A small masked image model, trained from scratch.
Training: normuon at rate 0.0048, 18800 steps, batches of 64.
Rows from block 4 of the encoder of a small masked image model, named by matrix and row number. Rows with one number belong to one neuron. Each number is 128 + 24 x the weight over its row's rms, rounded and kept within 0 to 255. All counts start at 0.
After each neuron's rows are labels from the 100 images, of 14976, where the neuron reaches its highest value: "top examples" is what is common among them. Only what is clearly more common there than usual is listed. The data: photos with spoken descriptions (Open Images, Localized Narratives). In brackets: how many of the 100, against the usual share in percent.
# fc1: MLP up (encoder.blocks.4.mlp.fc1.weight, 768x192), inputs 96-191
# fc2: MLP down (encoder.blocks.4.mlp.fc2.weight, 192x768, transposed), outputs 96-191

fc1.173 [154 161 131  97 167 118  96 102 137 157 122 101 128 148 129 110 159 139  98 130 111 133 136 161 125 119 120 103 108 101 117 138 149 126 115 124 111 148 128 101 121 147 105 150 140 105 136  99  87 117 152 105 116 113 144 130 145 160  82  95  71 129 119 153 144  82 149 155 153 135 116 114 162 131 134 145 126 135 140 116 154 116 141 152 176 115 116  88 106 131 144 140  89 129 192 120]
fc2.173 [171 129 125 118 149  98 100 102 125 143 104 118 119 100 134 115  98 147 100 113 103 117 151 162 129  96  91 109 127  93  94 133 115 141 162  83 161 134 137 153 100 152  96 147 134 121 123 104 143 145 194 121 133 108 170 160 113 153  96 140 101 134 139 138 100  86 176 142 107 110 119 121 179  92 192 107 161 174 120 114 165  97 114 111 135 151 108  86 131 116 126 134 125 127 157 161]
top examples: text has "wall" (44 vs 19.9); text has "wearing" (36 vs 12); text has "man" (35 vs 11.5); text has "two" (31 vs 11)

fc1.591 [ 92 127 110 122 122 141 117 149 112 101 136 101 116 105 132 139  76  42  82 114 143 115 123 149 149 133 159 125 116 139 167 136 114  98 112  97 142 122 163 125 122  90 100 107 144 112  91 117 112  70 144 139 156 161 147 113 101 117 135 113 111 108 113 118 114 136  75 160 146  86 130 163 121 152 121  76 135 145 129 152 117 146 148 140 137 152 130  94 139 138  98 133 102 128 101 145]
fc2.591 [158  95 145 150  99  93  91 110 186 115 149 139 144 144 144 170 147 127  74 109 108  87 107 169 104  97 148  97 146 144 154 127 125 151 127 129 111 145 105  88 106 103 157 147 152 131 113 130  99 142 111 156 112 165 109 122 147 119 114 129 118  95 118 129 158 171 133 102 151  70 135 107  96  95 153 104 152 106 151 129 171 151 114 118 134 123 144  85 147 125 142 151 135  75 120 124]
top examples: text has "standing" (46 vs 22.9)

fc1.115 [156 147 121 136 148 112 104 138 169 139 101 119 109 135 122 110 103 122 105 134  91 111 123 189 135 155 149  98 125 116 115 114 178 130 110  90 167 114 140 106  94 108  88 167 107 114 121 142 118 142 145 126 116 117 140 141 166 157 106 103  73 161  97 150 148 141 149 137 133 115 137 119 135 113 150 119 175 154 124 120 165 104 184 113  85 131 108 111  89 128 122 161 133 117 122 155]
fc2.115 [189 106  99 120 162 110 120 151 120 135 114 127 126 120 131 157 104 140 105 121  93 162 166 105  95 131 138 120 104 102 119 106 161 111 150 142 106 145  77 135  98  91 100 124 118 127  97 104 158 125 161 156 128 125 110 151 121 168  88 123 149 158 130 121 119 106 168 103 129 108 141 153 155 160 145 119 167 113 112 157 106 107 108 103  62 161  97 130 154 132 130 100  99 115 107 141]
top examples: text has "standing" (46 vs 22.9); text has "two" (28 vs 11)

fc1.444 [125 168 140 119 136 117 113 161 163 135  91 106 144 141 117 176 122 106 160 107 129 115 102 122  96  97 149  90 109 157  95 103 192 105 113  93 111 108 120 131 137 148 102 125 110 125 140 156  76 139 126 136 170 136  83 164 119 122 152 127 108 134 100 166 112 165  83 100 105 143 155 157  85 169 106 119 137 109 176 170 165 132 124 141 137 142 126 124 109 121 155 105 120 133 143 139]
fc2.444 [ 91  99 150 105 114 110 131 137 143 133 108 102 133 123 113 188 180 145 103 161 120 124 150 103 131 121 123 145 124 166 122 122 121  94 143 103  90 110 105 169  91 108 176 125 119 130 149 164 129 150 151 143 168  96  83 135 140 171 121 127 135  93 119 158 133 167 103 131 130 142  74 143 129 143 116 123 182 125 164 125 138 145 131 121 152 136 178 101 100 132 129 125 104 152 162 118]
top examples: text has "text" (25 vs 6.5)

fc1.208 [155 135 129 163  97  83 128 175 150 156 141 121 148 149 141 142 121 131 116 154 119 145 116 132 113 122 126 128 154  66 154 152 105 101 172 149 138 128  91 125 131 140 156  63 132 186 187 122  91 108 104 124 128 163 158 172 160 133 127 135 109 139 155 108 171 108 101 161  99 135 125 147 120 121  86 118  96 112 152 104 144 130  95 126 105 148 128 127 125 117  83 160  77 150 104 109]
fc2.208 [142 130 169 125 117 110 146 164 135 130 141  98  98 120 131 138 116 114 111 173 139 158 111  85  75 136 166 102 154 120 106 103 164 117 102 104 140  78  90 151 117 141 117 151  97 120 183  96 131 117 138 175 105 144 178 117 146 123 149  87  92 121 121 131 134 134  74  91 147 103 158 100 139 160 152 101 127 118 127 117 140 144 112 164 139 128 116 119 141 113 113 113  76 111  89  89]
top examples: text has "sky" (69 vs 24.5); text has "trees" (55 vs 27.2)

fc1.99 [134 116 122 150 121 138 178  88 139 139 126 137 124 119  94 112 178 161 142 103  77 133 169 181 148 143 173 109  89 147 152 141 122 125 101 127  93  98 123 101 159 136 112 123 124 132 120 139 122 148 165  99 173 178 161 114 124 125 101 139 100 130 152 111 148  98 128  90 139 136 145  75 123 140  98 141 142 116 135 106 103 118 101 156 103 110 131 127 146 150 143 135 153 115  96 115]
fc2.99 [130 121  97 120 112  97 108 170 114 106 104 105  91 151 123  67  99 111 151 116 137 117 130 107 110 147 132  95 115 100 123 119 109 110 125 125 161 147 114 142  88 106 123 146 181 101 152 149 133 130 137 143 161 128 131 107 111 123 121 140 105 161 108 166 135 142 106 153 143 151 113  94 139 108 125 128  92 164  73 144 169 162 141 108 127 127 155 141 121 104 135 147 110 134 161 113]
top examples: text has "trees" (66 vs 27.2)

fc1.656 [135 122  93 123 130 141 140 113 130 111 156 148 139 129 152 140  81 108  80  72  90  68  81 127 158 134 149 142 112  84 164 164 178 101 174 106 146 128 141 116 120 141 122 104 155 114 132  99 115  85  95 104 115 104 111 118 126 157 115 143 131 121  90 127 133 112 119 130 124 101 110 136 177 165 135 114 124 126 130 124 105 120 140 165 129 145 181 119 148 109  91 177 112 136 136 143]
fc2.656 [138 109 142 101  97 143 122 132 168 157 136 112 121 133 140 125 129 158 139 129  69 140 102  92 152 127 138 119 108 107  96 138 148  95 135  94 111 145 101 126 147  96 133  93 130 131 174 172 121 153 134 128 118 168 124 109 158  99 138  97 133 104 139 132 170 148 111 130 149  90 124 141  80  84 167 148 133 127 135 111 122  96 123  73 162 113 151 118 139 106 151 138 147 139 102 148]
top examples: text has "man" (33 vs 11.5)

fc1.106 [126 142  99 171 137  89 138  99 144 146 128 113 111 145 130 110 118 128  83 110  90 127 127 150 167  77  89  87 124 113 102 134  73 145  90 119 138  83 155 147 150 122 121 101 129  89 158 141 110 119 127 140  94 122 134 151 156 145 108  93 141 107 101 145 133 114 154 114 132 118  85 137 137 128 130 135 139 145 107 162 113 154 113 144 103 177 143 101 150 131 127 168 136 129 113 118]
fc2.106 [ 99 126 127 159 138 154  91 123 103 152 145 148 162 135 145 175 141 112 125 123 104 110 147 137 129 111 111 147 171 138 174 121 143 100 138 134  88 152 115 130 116 109 133 139 176 176 130 101 141 160  82 114 134 180 111 123  91 112 108 145 186 140 130 121 117 140 164 150 149 103 116 161 119 114 111 135 187 120 179 128 121 124 141 140 141  88 132  94  73 123 134  74 109 110 133 142]
top examples: text has "playing" (26 vs 3.4)

fc1.278 [147 150 135 164 101 163 105 157  90 114 120 100 110  89 135 118 142 105 144 134 142 127 119 148 134 147  82 100 145 108  77 123 156 121 120  90  97 133 101 140 122 160 108 141 101 143 166 141  92 123 158 157 142 129 123  77 142 126 123 156 114 133 137 122 102 109 108 124 156 118 133 121 119 148 125 102 123  85 117 119  96 120 144  85  98 122 168 136 128 114 112  59 109 114 108 163]
fc2.278 [ 99 116 159 130 119 134 121 119 116 139 107  93 162 105 132 139 135 118 125 108 151 117 108 110 122  96 161 136 164 115 134 121  89 169 136 121 160 143 140 162  88  89 129 120 169  96 117 124  96 115 132 159 137 115 116 124 131 165 138 121 152 155  97 131 148 112 185 130 130 141  90 100 118 133 131 174 136 162 157 153 120  94 119  84 146 130 133 119  81  90 155 162 147 124 155 107]
top examples: text has "sky" (65 vs 24.5); text has "clouds" (25 vs 4.4)

fc1.299 [104 147 154 148 169  83 128 133 119 151 119 122 107 131 122 143 112  78 205  85 112 144 125 133 114 159 145  65 153 124 153 147 166 149 114  90 111 141 120 147 155 127 123 102 119 119 125 118 150 125 122 111 153 138 146 146 115 179 103 124  89 112 165 128 155 110 148 134 153 139 167 136 125 147 151 153 113  92 136 137 119 160 127 142 163 145 122  91 103  89 129 104 161 141 130 168]
fc2.299 [121 152 139 101 119 123  70 146 151  90  99 125 151 161 108  61 153 160 117  97 114 148 152 112  87 147 121 154 156 125 123 135 137 121 117 172 114 151 163 183 110 144 120  57 115 145  92 106 145 138 125  82 117 106 119 156 127  55 127 112 143 145 118 124 134  92  93 110 116 150 153 123 131 105 100 141 130 164 112 149 154 123 163 129 120 125 125  86 167 105 153 156 116 150 159 152]
top examples: text has "grass" (25 vs 9.8)

fc1.708 [146 148 156 130 105 142 153 136 188 107 132 113 131 122 113 129 126  95 108  65 171 124 146  91 142  88  89 141 162 114 130 107  88 145 165 147 113 177  92 118 109 110 139 101 116  88 129 139 108 124  90 135 129 136 127  98 149 151 142 148 162 105 140 157 140 125 159 109 158 129 133 123 151 129 140 108 136 162  97 157 119 147 121 155 149 121 157 136 139  95 146 129  95 152 128  83]
fc2.708 [105 111 109 109 135 137  67 164 125  96 137 111  63 139 172 124  95 140 140 146 137 145 140 144 136 125 128 126 156 144 170 101  99 133 104 121 111 116 126 130 121 138 106 110 131 135  91 115 108  92  90  92 137 159 141 174 122 127 121 110 176 153 142 125 155 144 127 145 124 119 171 132 129 144 144 114 161 106 144 141  93 109 129 114 114 149 147 124 163 154 135 135 137 121 142 143]
top examples: text has "dark" (31 vs 2.2)

fc1.474 [171 130 131 159 147 116 130 132 151 141 157 110 137 146 129 149 167 107  82  83 146 161 125 151 138 155 155 130 121 118 145  67 146 146 108  82 161 119 146 126  92 150 102  92 119 122 169 113 136 131 127 138 122 153 132 142 149 105 116 116 126 153  73 127 104  98 109 101 145 110 131 124 136 145 183 116  68  96 119  97 180 110 146 169 169 139 113 131 121 126 119 181 104 160 137 120]
fc2.474 [141  90 137 176 110 135 130 124  93 133 161 105 132 129  94 131 116 144 104 135 131 140 144 115 117 105 136 121  87 132 137 170 139  81  98 158 149 153  88 140 172 155 131 161 110  97 129 136 120 137 125 105  99 109 145 119 117 134 170 133  69 136 117 177 163 127 162 161 156 102 106 137 146 105 167 174 130 142 119 112 158 112 106 109 103  90 130 138 133  88 124 119 136 121 127  95]
top examples: text has "wall" (46 vs 19.9); text has "table" (31 vs 12.6)

fc1.226 [119 191 142  99 100 111 106 131 136 167 107 143 152 115 116 171 122 140  97  88 136 121 106 128 160 110 143 116 113 197 131 128 148 115 103  83 131 121 141  72 157 121 139 110 111 140 141 120 128 152 136 159 141 121  93 109 143 174 152 127 101 138 107 121 121 119 127 178 160 147 112 128 101 126 140 127 154 122 153 143 125 116 142 132 145 114 154 121 121 133 164 137 151 158 106 104]
fc2.226 [104 115 112 122 155 107 100 107 134 131 114 123 131 150 148 128 131 127 127 107 126 122 131 112 176 117  92 133  95 112 140 121 123  83 143 125 121 141 149 128 110 114 145 120 146 141 153 185 121 139 136 158 173 124 121 149 171 135 132  90 108 138 110 151 136 151 120 136 155 146 151  97 147 177 179 124 127 116 100 132 113 153 105 173 114  70 134 135 112  94 135 144 173 188 124 106]
top examples: text has "wall" (41 vs 19.9)

fc1.755 [132 156  82  82  95 116 156 156 153 146 145 123 121  93 138 125 129 132 138 128 178 104 140 156 146 129 145 157 157 120  95  67  98 131 152 112  97 126  89 154 110  87 107 117 113 126 143 141 105 104 130 147 127 154 130 172 136 140 120 163 105 115 120 138 123 160  78 111 121 130 115 117 155 104 126 171 116 122 157  92 148 118 114 140 111 148 112 104 125 154 131 122  94 123 104 156]
fc2.755 [157 122 118 118 162 169  83 161 118  65 135  90 126 135 121 144 157 121 164 138  99 158 117 136 115 100 159 149 134 141 122 152 149 150 125 153 160 120 140 132  94 121 110 138 152 139  84 137 152 154 142 164 141 107 156 111 134 116 157  80 142 112 101 124 113  91  95 121 111 152 150 102 168 156 146 185 116 151 143 150 104  94 177  90 111 124 158 128 116 127 125 155 143 129 123  86]
top examples: text has "grass" (31 vs 9.8)

fc1.96 [ 87 115 130 150 167  78 149 111 141 116 116 114 129 117 132 138 123 105 139 125 137 126 107 117  71 151 131 134 155 127 124 149 131 161  93 157 135 152 107 158 109  82 149 136 140 128  99 148 127 105 146 104 101 159 134 129 179 113 125 145 141  77 131 162 149 185 191 145 111 105 179 141 106 138  94 131 144 120  93 120 123  92 164 128 170 112 136  68 132 142 119 132 125 178 107 101]
fc2.96 [151  99 134  84 168 156 109 142 129 151 135 152 133 164 130 110 121 129 121 154 146 135 140 130 118  93 103 108 116  99 144 178 152 151 128 114  96 118 117 141 177 158  98 122 167 116 146 120 128 132 142 124 101 151 129 161  64 116 120 115 114 121 109 119 146 184 114 119 136 123 113 124 146 113 127 159 149 144 131 125 138 143  94 176 124 140  86 145  84 102 133 128  92  84 158  97]
top examples: text has "text" (27 vs 6.5)

fc1.452 [130 128 102 123 163 140  96 144 141 142 160 115 146  75 154 134 120 142 127 119 145 129 114  89 178 109 136 120 177 168 130 127 131 130 131 101  74  89 113 169 126 102 163 115 135 118 116  72 123  95 167 127 133 140 148 157 108 158 127 128 148 172  83 113  89 160 159 132  67 132 170 153  92  75 152 132 141 113 121 111 107 188 140 108 129 108 132  98 159 153 132 156 162 104 105 155]
fc2.452 [146  81 157 142 107  93 145  96 180 128 112 166 146 133 156 127 113  99 124 119 165 157 135  91 148 116 116 131 107 102 159 159 109 130 123 131  87 116  92 141 150 115 132 148 144 130 126  89 146 119 109 101 138 113 115 143 109 143 114 149 137 185 136 115 137 152 120 101 136 112 145 125  84 125 149 157 106 136 129 119  97 143 125 121 162 114 114 102 122  99  92 113 143 160  93  66]
top examples: text has "text" (38 vs 6.5)

fc1.484 [131 110  90 116 105  96 152 103 115 134 122 149 135 117 127 102 145 159 117 139 124 104 111  83 115 193 134 123 113 130 136 153 156 128 106 108 116 139 117 118 136 137 144 139 187 149 116  99 120 145  79 120 125 164 141 131 104 114 188 122 108 162 132 114 171 138 101 149 107 174 117 129 135 136 179 110 141  85 158 133 100 113 147 119 183 148 114 113 123 147  89  96 105  78 195 148]
fc2.484 [108 173 149 147 129 108 114 129 175 138 136 101 126 131 120 128 118 104  74 133 126 129 126 133 149 134 126  94 130 159 182 162 114 192  80 114 131 118 131 110 142 127 157 127  81  89 147 195 144 142 109 145 143 124 126 154 143  82 117 116 145 126 136 125 130 111 145 165 108 124 128 157 101  86 146 125  79 130 136 150 125  79 114 105 129 128 119 130 128 126 149 154 120 148 130 121]
top examples: text has "text" (25 vs 6.5)

fc1.367 [117 124 128 117 154 125 156 143 148 109 113 129 164 109 140 127 143 128 119  84 135 186 139 102 100 132 111 132 135 123 102 167 105  98 121 104 165 121 180 132 132 122 132  93 165 149 147 134 145 120 127 138 109 100 161 123 107 123  95 162 119 111 135 112 123 111 157 103 156 165 119 165 127 107  91 133 118  78  85 131  94 152 100 132 115 131  79  75 142  90 102 134 164 150 161 147]
fc2.367 [152 113 106 111 160 106 140  91 161 123 129 114  76 169 157 110 147 137 145 144 124 142 132 153 129 130 104 121 130 175 171 112  89 162 110 128 153 116 134 155 137 149 106 100 141 136  93 140  82 123 118 163  93 115  61 137 134 129 160 128 104 128 116 150  94 119 127 147 148 141 120 114 122 143 132 140 108 152 120 119 129  85 129 105  87 114 101 179 186 144 120 144 101 139 135 151]
top examples: text has "two" (27 vs 11)

fc1.83 [151 178 122 146 160 129 115 147 103 120 113 138 120  93 139 111 124 120  99 133 157 138 173 119 157 125 118 169 114 150 112 142 122 119 128 121  94 141 138 112 160 152 160 135 106  97  94 127 125 112 155 146 128  98 108 129 154 141  90 140 127 108 136 150 121  94 125 124 106  49 131 140  99 110  74 146 132 160 113 195 173 150 117 111 108 161 152 136 161  78 140 104  60 138 107 148]
fc2.83 [135 128 168 103 134 144 153 120 137 123 150 114 126  35 133 104 110 119 131 103 132 158 124 132 140  98 151 123 161 157 127 154 122 140 138 148 112 102 124 137 139 135 131 170 152  82  86 126 143 146 159 109  83 102 144 127 121  86 139  99 145 125 115 128 123  96 130 154  95 164 113 128 117 123  91 136 141 130 154 127 142 118 159 157 146  66 165 131 106 141 151 119 172 102 114 173]
top examples: text has "grass" (25 vs 9.8)

fc1.744 [109 150 116 146 121 117 135 141 140  96 108 122 119 170 132 117 107  97 150 160 136  95 130 139 152 169 146  88 152 113 110 103 167 138  97 125 109  97 106 132  77 161 166 134 126 140 119 107 110 120 138  62 105 126 169 129 135 139 102 140 127 152 148 130  98 131 113 108 169 133 132 124 144 127 100 128 150 173 132 123  94 116 145 129 168  69 169 144 107 172 141 112  66  80 101 110]
fc2.744 [162 100  96 108 110 109 155 133 145 134 156 131  92 141 142 153 127 109 137 146 115 110 140 111  99 137 134 150 109 148 137  83 152 113 106 118 130 132 168  97 107 137  96 105 113 181 108 149 127 130 108 126 132 133 142 117 184  93 126 167 143 124 105 159 137 109 136 127 159 112 131  81 150 112 115 116 154 184 138 150  95 140 105 132 102 119 151 118 151 168 150  89 167 157 125 150]
top examples: text has "trees" (84 vs 27.2); text has "sky" (74 vs 24.5); text has "grass" (27 vs 9.8)

fc1.632 [113 126  89 131 114 106 130  87 155 158 185 118  96 136 156 131 122 157 113  93 128 156 108  94 159  89 123 147 132 121 120 174 133 105 119 118 153 113 124  80  82  92 112  93  92 137 152 140 134 130 116 135 108 143 112 123 160 140 121 148 164 120 130 102 105 134 145  98  96 133  75 117 127 119 132  90 131 132 140 140 100 140  82 130 119 125 149 138 164 139 114 143  98 130  88 111]
fc2.632 [157 113 122 116 145 135 100 152 104 161 146 130 114 109 106 129  96 113 112 142 107  86 164 123 114 139  80  92 103 184 172 124 149 122  81 109 134  76 100 133 117 167 116 159 121 152 130 126 134 125 140 117 139 126 161 137 104 110 132  99 148 160 133 208 133 125 198 165 120 113 117 140 126 129 125 154 156 129 122 134 121 121 142 132 141 128 111  92  99 160 119 146 141 113  76 105]
top examples: text has "dark" (25 vs 2.2)

fc1.46 [102 181 137 151 115 116 155 143 145 130 122 103 117 124 131 139 136 150 103 105 138 115 111  99 115 116 114 119 154 143  82 120  90 156 150 121 154 166 101 112 146 103 163 139 116 189  99 155 127 136 162 118 138 132 105 157 107  97 142 121 133  96 131 105 167 135 128  73 119 157 152 144 122 124  96 108 148 134 155 143 133 144 134 148 166  87 108 107 157 135 180 122 117 160 121 158]
fc2.46 [173 117 104 151 114 143 122 130 151 140  89 118 111 145 124 148 141 164 133 110 169 111 152 157 146  93 171 169 124 150 122  61  82 164 122 160 164 140 142 143 118 142 126 115 150 124  96 139 103 118 155 115 148 134  91  95 108 105 147 153 143 146 112 130  83 146 132 140 114 152 117 110 108 119 172 100  89 120 110  76 151 115 121 149 138 152 126 136 113 127 146 182 115 131 137  90]
top examples: text has "grass" (38 vs 9.8); text has "ground" (26 vs 7.4)

fc1.563 [ 79 105 129 122 113 128 131 127 154 146 103 147 106 113 124 135 153 128 152 170 149 118 136 132 104 145 119 112 161 115 144 126 138 125 121 106 159 107  68 167 122 163  97  98 144 142 130 138 145 131 102 143 128 158 116 143 123 160  94 120 109  78 120 104 123 121 117 132 145 111 139 103 155 147 141  99 153 123  72 136 101 132 112 157 124 134 118 122 150 130 133 131  97 122 102 153]
fc2.563 [125 150  81 123 141 142 113 115 150 118 141 139 102 130 139 125 126 136 150 137 120 137  94 107 131 125 187 114 136 117 144 107 132 125 182 120 119 148 142 179 141 121 192 128  98 159  90 122 140 131  54  88 130  88 106 110 141 124 120 101 141 131 137 136  92  95 134 129 126 172 119 155 193  85 106 127 146 121 184 144 148 150 165 136 132 140 147 133 142 132 103 112 110 141 111 114]
top examples: text has "trees" (67 vs 27.2); text has "sky" (65 vs 24.5); text has "grass" (33 vs 9.8); text has "water" (29 vs 7.9)

fc1.536 [126 161  98 150 149 124  93 137 175 172 200 126 142 111 125 119 126 103 130 159 124 131 120 126 132 107 131 125 149 121 120 149  79 152 139 136 154 146  66  92 169 121  99 118 111 131 132 143 118 129  68 125 143 149  99 126 148 116 138 127 144 148 138 102 142 130 194 148 145 171 153 121 100  99 121  98  88 110 163 177 108 119 125 103 148 146 112 167 108 137 153 122 117 118 133 116]
fc2.536 [169  78 155 143  92 119 127 128 129  93 136 153  96 110 123 134 126 117 148 164 145 149 102 126 136 113 110 137 163 123 147 158 108 136 163 131 128 168 134 113 143 138 126 131 168 148 129 114 119 127 143 108 125 147 117 141 134 100 118 105 116  88  91 116 112 117 150 153 113 143 111 154 124  89 143 106  72 136  77 190 125  95 137 134 107 116 131 130 138 119 137 104 108 112 150 117]
top examples: text has "sky" (78 vs 24.5); text has "trees" (56 vs 27.2); text has "road" (39 vs 8); text has "buildings" (31 vs 10.9)

fc1.479 [120 107 121 132 123 119 140 193 140 137 143  92 137 139 140 155 189 132 115 154 116 158 113 127 119 121 122  90 102 116 147  80 134 152 134 101 115 113 125 121 130  86 116 152 145 131 149 157 100 113 126 156 140 150 105 118  98 132  69 119 131  98 106 154 139 138 183 132 105 179 160 143 131  90  62 141 149 153 142 111 155  96 168 127 137 115 105 103 121 134 108  83 135 143 143 104]
fc2.479 [125  76 126 134 105 141 113 128 112 117 131 135 141 125 113 163 152 100  89 169 128 158 143 145 146 104 131 107 137 125 150 172 141 134 139 101 103 106 166 130 106 122 107  99 176 133 176 127 123 154 167 106  96 175 145  87 131 121 116 125 124 132 121 145 124 130 123 142 130 108 101 109 106 101 168 154 105  99 143 136 103 105 165 103 122 114 111 157 152 104 107 108 127 157 133 166]
top examples: text has "grass" (38 vs 9.8); text has "ground" (28 vs 7.4)

fc1.343 [109 192 143 190 129 102 160 120 103 120 155 100 119 125 139 117 127 104 169 137 115 107 117 147 143 127 136 115 121 146 127 162 101 122  74 145 127 129 137 135 123 117 126 180 148 122 163 144 146 127 124  91 123 161 133  89 135 120 101 121 103 118 177 158 133 102 130  91 155 146 177 100 189 151 113 133 161 145 110 112 123 118 153 102 145  92 127 122  97 150 177 142 103  63  95 113]
fc2.343 [117  97 123 112 120 130 153 147 152  94 118  94  90 150 115  82 135 122 178 152 102 106 121 150 131 164 154 119 135 136 142 101 143 133  93 128 127 150 129  85 100 114  93 130 133 138 147 148 151 154 143 144 123 129 147 134 143  74 117 144 124 140 103 135 163  84 104 130 153 122 148 115 138  94 124 153 103 199 129 121 125 165 100 145 141  97 166 118 154 171 174 132 131 144 123 127]
top examples: text has "trees" (91 vs 27.2); text has "sky" (65 vs 24.5); text has "grass" (37 vs 9.8); text has "road" (28 vs 8)

fc1.52 [138 155 119 143 180 142 126 137 131 134 131 143 101 119 117 137 113  96 111 131  95 130 100 119  70 115 125 167 137 167 121 146 107 138 162 115 193 121 124 116 166 144 110 153 144 134  61 152 110 157 139 129 112 121  89 118 155 147 132  73 125  76 103 124 116  83 142 137 114 136  97 176 121 115 141 127  94 151 121 108 111 129 153 157 153 123 126 114 154 126 131 135  88 111 129 133]
fc2.52 [150  72 139 150  96 126 185  96  99 123 115 139 119 155 100 103 111 143 101  98  99 125 164  59 101 123 137 130 122 137 114 132  94 109 134 128  91 154  45 120 129  81 139 153 132 159 157 149 116 142 141 130 146 151 110 120 153 123 172 127 145 112 111 160 110 128 182 133 129 105 139 116 132 105 106 161 105  64 109 160 147 111 110 113 121 142 139 162 141 127 146 145 149 111 140  96]
top examples: text has "trees" (60 vs 27.2); text has "sky" (55 vs 24.5); text has "buildings" (30 vs 10.9); text has "road" (25 vs 8)

fc1.648 [150 154 120  93 174  92  97  99 110 147 144 161 124  95 127 100 116 138 112 129 135 121 127  77 124  95 131 132 136 134 135 153 156 104 120 131  82 140 142  98 134 148 120 144 119 147 134 102 136 108 149  95 124 123 131 165 119 142 149 120 127 121 138  94 122  94 133 116  98 120 141 133 121  91 118 119 152 143 114 115 120 125 171 133 134  79 140  92 126 170 130 134 102 101 121 161]
fc2.648 [134  89 121 177 124 149 136 142 144 151 137 117 176 156 139 120  95 133 124 130 130 130 146 154 125 154 110 118 164 102 109 105 141 124 186 144 147 142  89 122  93  92 133 136 172 153 161 134 124 116 143 120 102  96 106 131 110 162 148 118 109 132 121  65 140 131 137 136 140 181  93 125  93 138 183 148 121 151 159  96 118 118 132 101 121 149 119 134 160 101 153 166 147  77 124 152]
top examples: text has "text" (33 vs 6.5)

fc1.262 [144 144 131  81 107 109 113 164 145 149 180 167 119 142 128 125 109 149 109 135  62 197  69 180 151 138 135 126 180 105 110 105 188 157 104 160 154 133 165 129 104 140 171 132 106 101 144 118 137 125 111 125 103 158 146 136 153  87 108 137 123 133  91 119 136 128 108 148 106 113 161 144 140 155 145 111 144 124 126 125 151 129 158 129 122 100 122 123 147 148 119 160 153 130 149 140]
fc2.262 [ 98  88 145 119 110 151 117 113 162 119 151 139 120 149 117 124 133 112  64 123 123 135 153  90 119 117  76 130  94 164  83 113 110 127 133 144 143 146 113 111 132 152  67 151 130 148  72 134 121 138 135 157 144 107 195 134  90 134 125 145 138 118 107 138 159 139  90 134 124 133 139 137 134 104 105 135 143 149 105 127 143 148 134 141 121 115 117 115 149 123 144 106 141 158 119  90]
top examples: text has "sky" (58 vs 24.5)